Rows from block 3 of the encoder of a small image autoencoder, named by matrix and row number. Rows with one number belong to one channel. Each number is 128 + 32 x the weight over its row's rms, rounded and kept within 0 to 255. All counts start at 0.
After each channel's rows are labels from the 100 images, of 14976, where the channel reaches its highest value: "patch colour" is the nearest of a few named colours to the mean colour under the peak. Only what is clearly more common there than usual is listed. The data: photos of plants, animals and fungi (iNaturalist).
# convs1: grouped (8 groups) 3x3 conv (encoder.blocks.3.convs.1.weight, 96x12x3x3, each kernel summed), inputs within the group 0-11
# convs2: expand pointwise conv (encoder.blocks.3.convs.2.weight, 192x96x1x1, transposed), outputs 0-95

convs1.27 [131  78 180 127 110 106 119 126 128 200 122  96]
convs2.27 [127 125 104 122 106  94 151 116 114 132 125 150 127 123 125  91  38 133 123 123 136 143  86 113 126 148 151 129 128 163 137  77  59 164 152 166  57 171  92 143 103 138 119 109 150 121 112 133 128 153 148  95 143  28  81 106 125 127 169 101 139 142 143 145 140  97 180 164 128  56 129 133 113 162 142  85 165  97 174 109 119 100 120 132 127  48 131 140 126 171 145 160 144 160 121 155]
patch colour: pink

convs1.56 [148 122  63  91 149 150 155 112 158 114  74 145]
convs2.56 [179 121 158 126 112 159  89 173 153 156 142  56 135 117 116 139 109 119 127  99 114 101   0  83 132 122  92  59 146 133 132 142 133 119 112 115 150 110 132 112 128 145 117  86 123  96 132  99 152  79 120 169 130 132  76 135 129 136 132 103 126  20  88 155 133 119 115 126  38 130  90 130 136 142 130 122 125 134 108 105 122 103 156 100 130 117 128 121 138  91  78  71  81 136 119 141]
patch colour: white

convs1.44 [ 97 112 142  72 125  73 156 174 110 123 102 157]
convs2.44 [135  70  79 149 158  84 126 128 143 128 131 115 145  72 131 116  49  84 111 139 130 171 116 116 140 133 120 164 174 121 153  73 151 147 139 143 108 161 139 118 122 135 160 126 147 127  86 137 111 186 198 100 127 108  97 130 123 127 143 138 120 183 138 120 102  62 130 163 134 153 146 150 116 219  88  91 117 159 164  91 127 130 175 140 149 109  52 125  96 200 101 120 127 129 140  51]
patch colour: white

convs1.76 [207 119 146 156 134  95 128 137 112 166 103 164]
convs2.76 [138 119  74 209 102 119 104 128 107 101 110 202  85 140 108 128 102 106  81  95 190 109 118 131 138 115 124 112 103 153 113 154 137 136 128 128 135  69 138 113  94 123 132 107 101  98  95 126 120 195 118 123 133 164 202 170 119 137 131 128 136 140 129 120 108 194 114 126  87 162 144 148 148  90 149 189 105  99 122 160 113 163 123 116 119 108 123 128 121 127 122 170 128 114  91 163]
patch colour: white

convs1.81 [146 143  75 171  92 131 113 140 109 101 169  78]
convs2.81 [105 102 123  73 127 110 124 123 150 121 128 106 136 146 150 129 200 124 121 140 117  94 144 149 141  84 126  79 116 156 105 132 167 142 131 164 128 168 120 100 141  97 118 124 118 170  60 175 132  36 172 105 160 141 142 126 153 140 167 145  90 136 106 145 123 177 107  68  85 123 113 165 136 124 130 141  93 155 128 122 141  73  99 106 140 128 129 145 126 154 193 151 106  50 145  95]
patch colour: black

convs1.74 [190 100  97 100 109 159 151 110 114  92 152  87]
convs2.74 [103  86 196 115 118 146 119 149 141  95 109 177  98 131 118  95 155 123 106 147  89 150 160 120 147 107 132 111 140 141  83 159 138 105  96 115 132 255 127 115 111 145  95 140  84 109 181 129 154 105 127  80 167  55 150 104 108 128  90 152 147  81 149 121 129 110 167 118 158 122 173 123 123 143 156 209 117  83  60 114 117 131 111 122 140 128 152 144 113 122 179 141 121 126 119 206]
patch colour: white

convs1.61 [192 116 142 134 121 107  91 131 149  65 143 164]
convs2.61 [150 131 186 154   4 119 111 135 125 132 152  93 137 132 154 128 112 105 178 187   3 150 129 147 126 119 128 146 110 151 135 147 105  97  98 139 149 147 102 169 142 140 123 148 121  94 140 121 169 114 116 165 112 180 129 125 178 139 131 103 102 137 125 128 164 145 110 101 195  55  99 118  98 127 192 109 127 115 120 168 103 128 123 128 137 127  86 147 142 103  73 155 128 122 144 174]
patch colour: white