A small image autoencoder, trained from scratch: encoder arch resnext.
Rows from block 0 of the decoder of a small image autoencoder, named by matrix and row number. Rows with one number belong to one channel. Each number is 128 + 32 x the weight over its row's rms, rounded and kept within 0 to 255. All counts start at 0. Numbers have three digits each.
After each channel's rows are labels from the 100 images, of 14976, where the channel reaches its highest value: "strongest on" is what is common among them. Only what is clearly more common there than usual is listed. The data: photos of plants, animals and fungi (iNaturalist).
# convs1: 3x3 conv (decoder.mid.0.convs.1.weight, 64x64x3x3, each kernel summed), inputs 0-63
# convs2: expand pointwise conv (decoder.mid.0.convs.2.weight, 128x64x1x1, transposed), outputs 0-127

convs1.25:150120081123129093101135138100049138124113059130152133106135108098123172080120084138176062140164142131112135135111134153111134124112127002113126114123099141117113111179127102078155073151140090
convs2.25:084129110114040148169122071163122145125158127093128137074122118114058128105153137199198113158128119074126108176132210154107153155153121187167150124124177130108127129127106140135083147127137133080168120151134169134118224141160146101079147167079130154109131053152127116110099140116115069134109123147058087081120116098080140164114109102079104147098092082148141099132163124141129107118104
strongest on: class Insecta; phylum Arthropoda; order Lepidoptera

convs1.61:102106159127129127136136138126184129124135229118130112105132093084121119148114111084176068117123116114110138136131128119184132161144166255142126140169169111148131129142123138173154135108110129
convs2.61:137114077167116102131111168103179117131108078105131141199128171111130140088123149106128121092112161141118116086139059138088121146128124152087094081148036135169137127125149147110129084082127140209135128178119107130144051117127113187111128148158077118110116178117195122149152162140176128068145123178157134172174146124110186089153103176120147104165218129120116158173147110120149124084139
strongest on: phylum Arthropoda; class Insecta; order Lepidoptera

convs1.39:065116134096141113146118159104049114129111098121133128101165144099109145092149157112130098117205144158102169144106119130089169109145166097136132127098125110119207215074189124109153142154111172
convs2.39:129135080095125129113143121143126126161116089146125141125097149122150122128078142152133123144107083097103105183126133175168120130212141131087104193106204093128132071132113108160135166176119125045126094102123145131079193128180130124219123146119115083113125088077083130141133132219135132133103170075148181138043148138139114163142129093126146127131043151100134103093158115119122140138097
strongest on: class Insecta; phylum Arthropoda

convs1.7:100133129114144156176115123225153133148135190176161143107163085189107134133132130146088111145137135130089187150127141241108150129105130092157139111099118117129100122156110126150170139124059126
convs2.7:123230056095109112120088113057133131165155090131116125131099118141117155071124124102121135153108137114166097107136126206148146167156106110141153110132161129118174091125196119170124122123137123124106102155190153151136163155127124097156194064134132156110115128128125117138126121125122114131127191125073096127133129139115142195130229131254132137142125170086121129101197129124118155129136
strongest on: phylum Chordata; class Aves; order Accipitriformes

convs1.36:139094099095141118169105124116098154141083038142118131106162146122127131168122142155131161118144124108113088145035107152129150104138116129101060142141150057164135165139159130201113077189138160
convs2.36:105085193130136177128199120090129140119142126127159132128081081187132097117147110167120097124113163120153130158155125107131160134110103111111152137245120142165107131153111160172122113155169151126121150127124108110209224150165130118084105129126132118120137082123126109128123161062101203166158143120128138115173150040196121095127127108120140106114141098164161224116141099127097136136149
strongest on: phylum Arthropoda; class Insecta; order Lepidoptera

convs1.12:176166115185173135146093147238127127127172140164190129111081084134105137143113169126110182148120154132137146102115140245145156105143118138133110129104145077140114133119129120140142106133105100
convs2.12:140227131128136144100127131126185109153117107121134167068113153122079087133140157139093114182130125124136128146171111239174152092142128101130141111094147116156126116147125127119145132118116135124161122125084107128134145163126174124205127091080134130096124170120124084160147134125106131127132126115147173134056102138099138109141255103198132108129130127121090121125132079124143105118124
strongest on: class Aves