Weights of a small image autoencoder: encoder arch resnext, encoder norm batchnorm.
Rows from block 3 of the encoder of a small image autoencoder, named by matrix and row number. Rows with one number belong to one channel. Each number is 500 + 50 x the weight over its row's rms, rounded and kept within 0 to 999. All counts start at 0. Numbers have three digits each.
After each channel's rows are labels from the 100 images, of 14976, where the channel reaches its highest value: "patch colour" is the nearest of a few named colours to the mean colour under the peak; "peak at" is the part of the image that holds the peak. Only what is clearly more common there than usual is listed. The data: photos of plants, animals and fungi (iNaturalist).
# convs1: grouped (8 groups) 3x3 conv (encoder.blocks.3.convs.1.weight, 96x12x3x3, each kernel summed), inputs within the group 0-11
# convs2: expand pointwise conv (encoder.blocks.3.convs.2.weight, 192x96x1x1, transposed), outputs 0-95

convs1.87:393555477519495576552522514434521526
convs2.87:563540501481457491514532445463546393510487508492515495504435586459555524482473500562526460416501390507471496391312427461464471472491515500454450485478496502499496502535480501564444436492598478484441539477559381481517521468470371475524485496559503442509515476421452489532424533515413486496
patch colour: white
peak at: top right

convs1.14:521507400406508561492468479496428510
convs2.14:441481482470461548472672494515508462501504517530600566517638503457533542516492620562556475527503551500494567544496484461512528480518565464458478575448437465471581454489445447382519501496468459483482445518556523454517530410481527502564509535530485520402508492617503480473570433563535519444
patch colour: yellow
peak at: centre

convs1.11:562500500509512384457516594538511512
convs2.11:480440457529421484474526496422550553515448512453505540501400533474515529424417440479559496507537465442540500503492573572496468442455504461457539517495519478530500488494502498531437504506431437506458570413467498462542528486514466497487402552518589584509470451437498579414496454435444506597
patch colour: white
peak at: top right

convs1.50:616475505526534594454497485474500548
convs2.50:554499416538580439519429467415509593490447565502559506416578519503650540533495472495453504463436385396456463488492429540511373466491525566417518470489576397417466595511427498547478520512529497497519527555558453477485497505477500481418488501484491436553529481528442543500550421531415458467
patch colour: white
peak at: top right; middle right

convs1.53:480446470561432468442554580491545462
convs2.53:515499399514585545477554613458513522523492497417576530487465480444539504481529430457507504543471551511495529513542577490571617498483583507498543533530535506477396464354573498462500528540456567512471510491482550530519506498496526559515545461481503409440553465478513511508704527500494480501
patch colour: yellow
peak at: centre

convs1.90:468527468522537504502523373435497566
convs2.90:468556508497426473504506494560489456476491497490616446470465488486499515489508487464474475476508533509500452537520549535498466499524502473398478487500402514484501478498476497494494459491465479699443501498416382528476081473533504570585505533478458493477504457512429548496376520515495536513
patch colour: white
peak at: top right