A small image autoencoder, trained from scratch.
Model: 1.66M parameters, 48-pixel images, encoder arch resnext, encoder norm batchnorm, encoder depths [2, 2, 3, 2], encoder widths [128, 192, 288, 432], decoder norm groupnorm, decoder activation silu, decoder widths [32, 64, 128, 128].
Training: muon at rate 0.0056, 6900 steps, batches of 128.
Data: trained on photos of plants, animals and fungi (iNaturalist), 155796 training examples, 5.7 epochs.
Rows from block 4 of the decoder of a small image autoencoder, named by matrix and row number. Rows with one number belong to one channel. Each number is 50 + 15 x the weight over its row's rms, rounded and kept within 0 to 99. All counts start at 0.
After each channel's rows are labels from the 100 images, of 14976, where the channel reaches its highest value: "responds to" is what is common among them. Only what is clearly more common there than usual is listed. The data: photos of plants, animals and fungi (iNaturalist). In brackets: how many of the 100, against the usual share in percent.
# convs1: 3x3 conv (decoder.decb.0.2.convs.1.weight, 64x64x3x3, each kernel summed), inputs 0-63
# convs2: expand pointwise conv (decoder.decb.0.2.convs.2.weight, 128x64x1x1, transposed), outputs 0-63

convs1.16:49 53 52 48 51 49 40 54 50 31 49 40 50 52 46 62 48 53 50 42 39 43 56 58 41 58 43 62 61 52 55 50 39 60 47 00 61 43 43 52 49 48 46 46 51 08 42 39 49 51 41 53 41 46 50 55 60 64 43 46 13 55 64 35
convs2.16:77 46 58 51 51 37 31 53 50 28 42 54 65 53 28 58 38 50 51 23 62 29 43 65 55 57 54 53 49 34 40 56 44 37 39 55 36 34 46 57 29 54 42 49 74 48 34 56 57 45 15 60 40 51 46 50 30 23 48 46 54 57 44 51
responds to: phylum Arthropoda (66 vs 30.9); class Insecta (64 vs 29.2); order Lepidoptera (31 vs 13.7)

convs1.24:08 56 79 53 50 30 53 38 52 35 65 54 48 61 41 54 22 39 47 76 51 56 45 78 48 57 45 45 46 47 10 45 44 38 43 33 43 45 34 47 30 55 60 54 65 74 74 49 46 50 45 24 79 56 40 42 30 48 48 37 48 38 68 77
convs2.24:47 63 42 49 49 50 46 41 52 38 52 31 59 58 55 51 48 56 47 57 50 88 62 50 68 33 28 45 42 78 16 76 55 53 68 71 56 46 44 63 37 52 55 58 68 47 46 50 40 58 32 50 52 54 77 78 47 47 87 55 50 66 48 50
responds to: phylum Arthropoda (77 vs 30.9); class Insecta (76 vs 29.2); order Lepidoptera (35 vs 13.7)

convs1.21:36 49 45 68 48 50 50 55 65 26 64 63 53 73 48 37 42 61 29 66 25 39 57 77 45 44 38 41 52 54 54 62 81 46 70 38 56 30 33 29 28 63 48 48 53 51 77 25 39 43 31 38 75 60 46 22 62 26 60 40 63 30 63 73
convs2.21:38 48 42 66 44 73 37 65 51 69 25 56 58 48 73 59 26 56 63 55 65 99 12 31 52 72 56 51 54 49 28 55 51 42 53 48 49 37 42 41 41 39 51 41 26 46 74 50 48 45 47 72 45 65 61 78 78 43 40 50 58 27 64 49
responds to: phylum Arthropoda (68 vs 30.9); class Insecta (67 vs 29.2); order Lepidoptera (35 vs 13.7)

convs1.12:09 32 58 43 45 45 51 52 49 23 63 62 60 49 62 43 34 66 53 51 61 49 42 69 62 78 67 44 49 26 34 30 30 08 43 40 53 53 57 72 64 47 60 39 50 75 85 54 43 44 54 27 41 63 69 52 38 42 51 66 41 66 59 60
convs2.12:40 35 59 43 59 83 70 49 55 68 39 77 24 60 70 52 31 62 48 36 69 80 50 58 30 60 64 37 58 50 58 42 50 54 50 52 43 52 52 38 25 26 66 45 43 47 54 29 57 51 41 54 36 00 73 50 75 37 40 42 39 49 61 32
responds to: phylum Arthropoda (71 vs 30.9); class Insecta (69 vs 29.2); order Lepidoptera (34 vs 13.7)

convs1.6:39 40 36 49 52 33 73 61 55 51 60 45 43 48 71 48 64 31 64 60 48 59 17 33 57 35 43 28 36 67 44 58 59 57 70 99 46 56 73 57 37 44 56 46 58 64 54 32 29 72 42 59 52 43 50 50 54 34 46 60 58 38 32 69
convs2.6:54 51 28 21 72 42 48 50 49 52 50 36 53 37 63 62 37 64 51 49 46 50 54 50 67 29 46 20 43 38 47 62 49 50 58 50 55 60 29 45 00 51 28 39 55 44 51 20 73 49 46 33 54 35 48 55 50 40 54 44 59 57 43 75
responds to: class Aves (86 vs 55); order Accipitriformes (25 vs 3.9)

convs1.0:55 37 50 46 47 54 50 62 41 46 57 46 43 50 42 32 47 47 33 57 63 56 36 47 45 40 51 86 40 38 55 43 42 60 49 00 60 49 62 44 44 36 67 49 58 11 84 58 51 37 39 47 45 42 32 47 54 34 45 54 11 43 38 47
convs2.0:25 73 39 47 45 52 50 51 60 53 27 43 78 47 85 41 66 29 87 46 48 57 66 77 69 45 59 50 54 47 74 43 50 79 41 48 43 49 88 47 51 46 47 70 39 56 47 38 50 38 62 24 51 41 48 44 66 54 51 32 67 42 32 26
responds to: class Aves (83 vs 55)

convs1.11:35 51 30 60 84 68 69 40 57 60 52 56 44 47 37 48 43 43 06 42 41 34 62 49 51 21 56 63 52 28 54 47 84 50 30 78 51 58 55 66 53 50 36 72 50 57 48 47 43 58 32 07 41 51 54 43 61 57 65 31 62 68 46 62
convs2.11:82 49 79 49 44 52 59 48 30 51 51 32 61 64 48 44 63 56 60 41 52 47 59 69 34 59 48 71 47 17 45 35 25 58 60 35 62 42 54 25 66 28 20 77 45 63 52 32 14 59 39 47 38 53 50 69 51 50 51 54 37 40 34 24
responds to: class Aves (83 vs 55); order Accipitriformes (31 vs 3.9); family: Accipitridae (30 vs 3.3)

convs1.63:85 43 77 48 39 43 64 50 43 39 60 59 57 57 39 54 49 66 62 56 58 38 41 46 63 26 00 36 46 33 59 43 39 57 47 31 72 27 36 38 64 44 46 29 59 87 73 54 56 34 58 38 42 49 53 38 47 55 70 70 44 29 52 66
convs2.63:57 47 62 59 57 43 85 31 51 16 56 32 51 58 36 48 57 46 42 69 50 35 65 35 65 23 43 37 57 56 46 35 42 64 40 46 42 50 29 42 51 82 50 54 39 52 29 70 46 27 53 53 68 75 50 44 58 50 48 50 59 51 37 77
responds to: class Insecta (68 vs 29.2); phylum Arthropoda (68 vs 30.9); order Lepidoptera (36 vs 13.7)

convs1.7:24 51 68 49 36 45 58 40 57 30 48 78 62 73 41 47 48 44 51 49 46 51 45 90 50 81 62 34 38 45 51 54 90 10 55 35 44 39 49 18 29 55 41 52 52 53 62 44 51 48 52 38 60 57 44 47 49 24 55 21 63 32 44 55
convs2.7:60 51 60 48 48 30 53 61 44 26 88 44 46 53 30 49 82 56 49 46 49 13 72 49 28 25 54 25 52 50 60 54 50 43 41 36 44 42 54 41 49 72 41 44 60 49 36 44 58 43 73 45 54 48 14 58 46 74 60 53 52 60 29 30
responds to: phylum Arthropoda (72 vs 30.9); class Insecta (69 vs 29.2); order Lepidoptera (41 vs 13.7)

convs1.25:55 56 99 59 30 51 63 41 51 41 48 66 45 65 25 41 43 38 48 75 42 56 26 88 54 55 46 36 55 29 49 64 56 37 51 32 56 55 49 17 26 68 43 43 32 67 64 55 39 47 53 35 55 50 40 49 29 37 41 32 57 32 42 52
convs2.25:75 41 57 66 55 55 60 46 53 71 23 85 34 44 33 45 36 47 44 48 46 21 47 50 54 77 70 86 48 23 65 37 45 35 34 31 51 34 60 47 56 41 41 48 44 51 57 44 76 63 55 51 37 49 51 19 29 45 45 47 39 42 70 54
responds to: phylum Arthropoda (72 vs 30.9); class Insecta (68 vs 29.2); order Lepidoptera (35 vs 13.7)

convs1.56:64 43 50 72 50 60 47 49 85 32 41 56 39 54 64 58 01 53 27 64 37 45 57 48 32 53 63 32 58 51 85 59 51 39 58 45 38 69 44 48 24 34 55 48 23 63 68 43 65 49 62 40 47 56 55 16 51 36 54 47 45 73 31 42
convs2.56:57 50 49 65 55 55 48 59 59 52 71 41 76 49 40 48 45 43 47 25 49 30 50 48 55 28 87 30 69 47 67 69 27 59 30 44 79 40 53 50 55 62 59 02 30 57 51 44 54 68 34 62 52 58 45 40 65 43 78 35 50 54 48 64
responds to: order Passeriformes (53 vs 24.9)

convs1.36:50 55 71 42 50 51 80 49 45 45 52 83 65 53 41 60 51 77 48 47 48 47 57 96 52 94 67 36 37 36 43 33 58 01 48 43 54 24 36 51 48 30 49 41 58 56 58 52 46 41 40 31 43 57 56 42 43 46 32 45 50 44 54 54
convs2.36:53 54 35 55 31 64 53 48 37 37 57 57 39 48 36 55 36 46 32 31 46 58 54 45 52 34 30 57 50 42 59 50 42 57 51 56 68 44 16 49 66 42 65 73 20 44 52 90 82 63 74 67 58 98 49 50 58 27 37 56 42 40 45 38
responds to: phylum Arthropoda (77 vs 30.9); class Insecta (74 vs 29.2); order Lepidoptera (40 vs 13.7)

convs1.58:43 53 44 31 47 66 63 45 66 28 39 42 43 45 31 57 48 43 51 37 62 47 89 36 48 42 52 54 43 51 30 44 71 33 61 49 59 03 53 41 74 56 35 32 45 68 35 71 61 61 23 46 47 26 47 52 55 14 64 48 35 39 72 52
convs2.58:59 64 56 25 51 34 50 62 47 51 42 73 34 45 33 49 33 65 57 48 50 58 52 47 29 65 50 47 54 50 37 49 64 66 69 78 25 49 43 50 67 51 36 36 64 50 92 41 46 43 50 47 97 66 70 69 58 37 51 48 49 38 81 80
responds to: order Passeriformes (50 vs 24.9)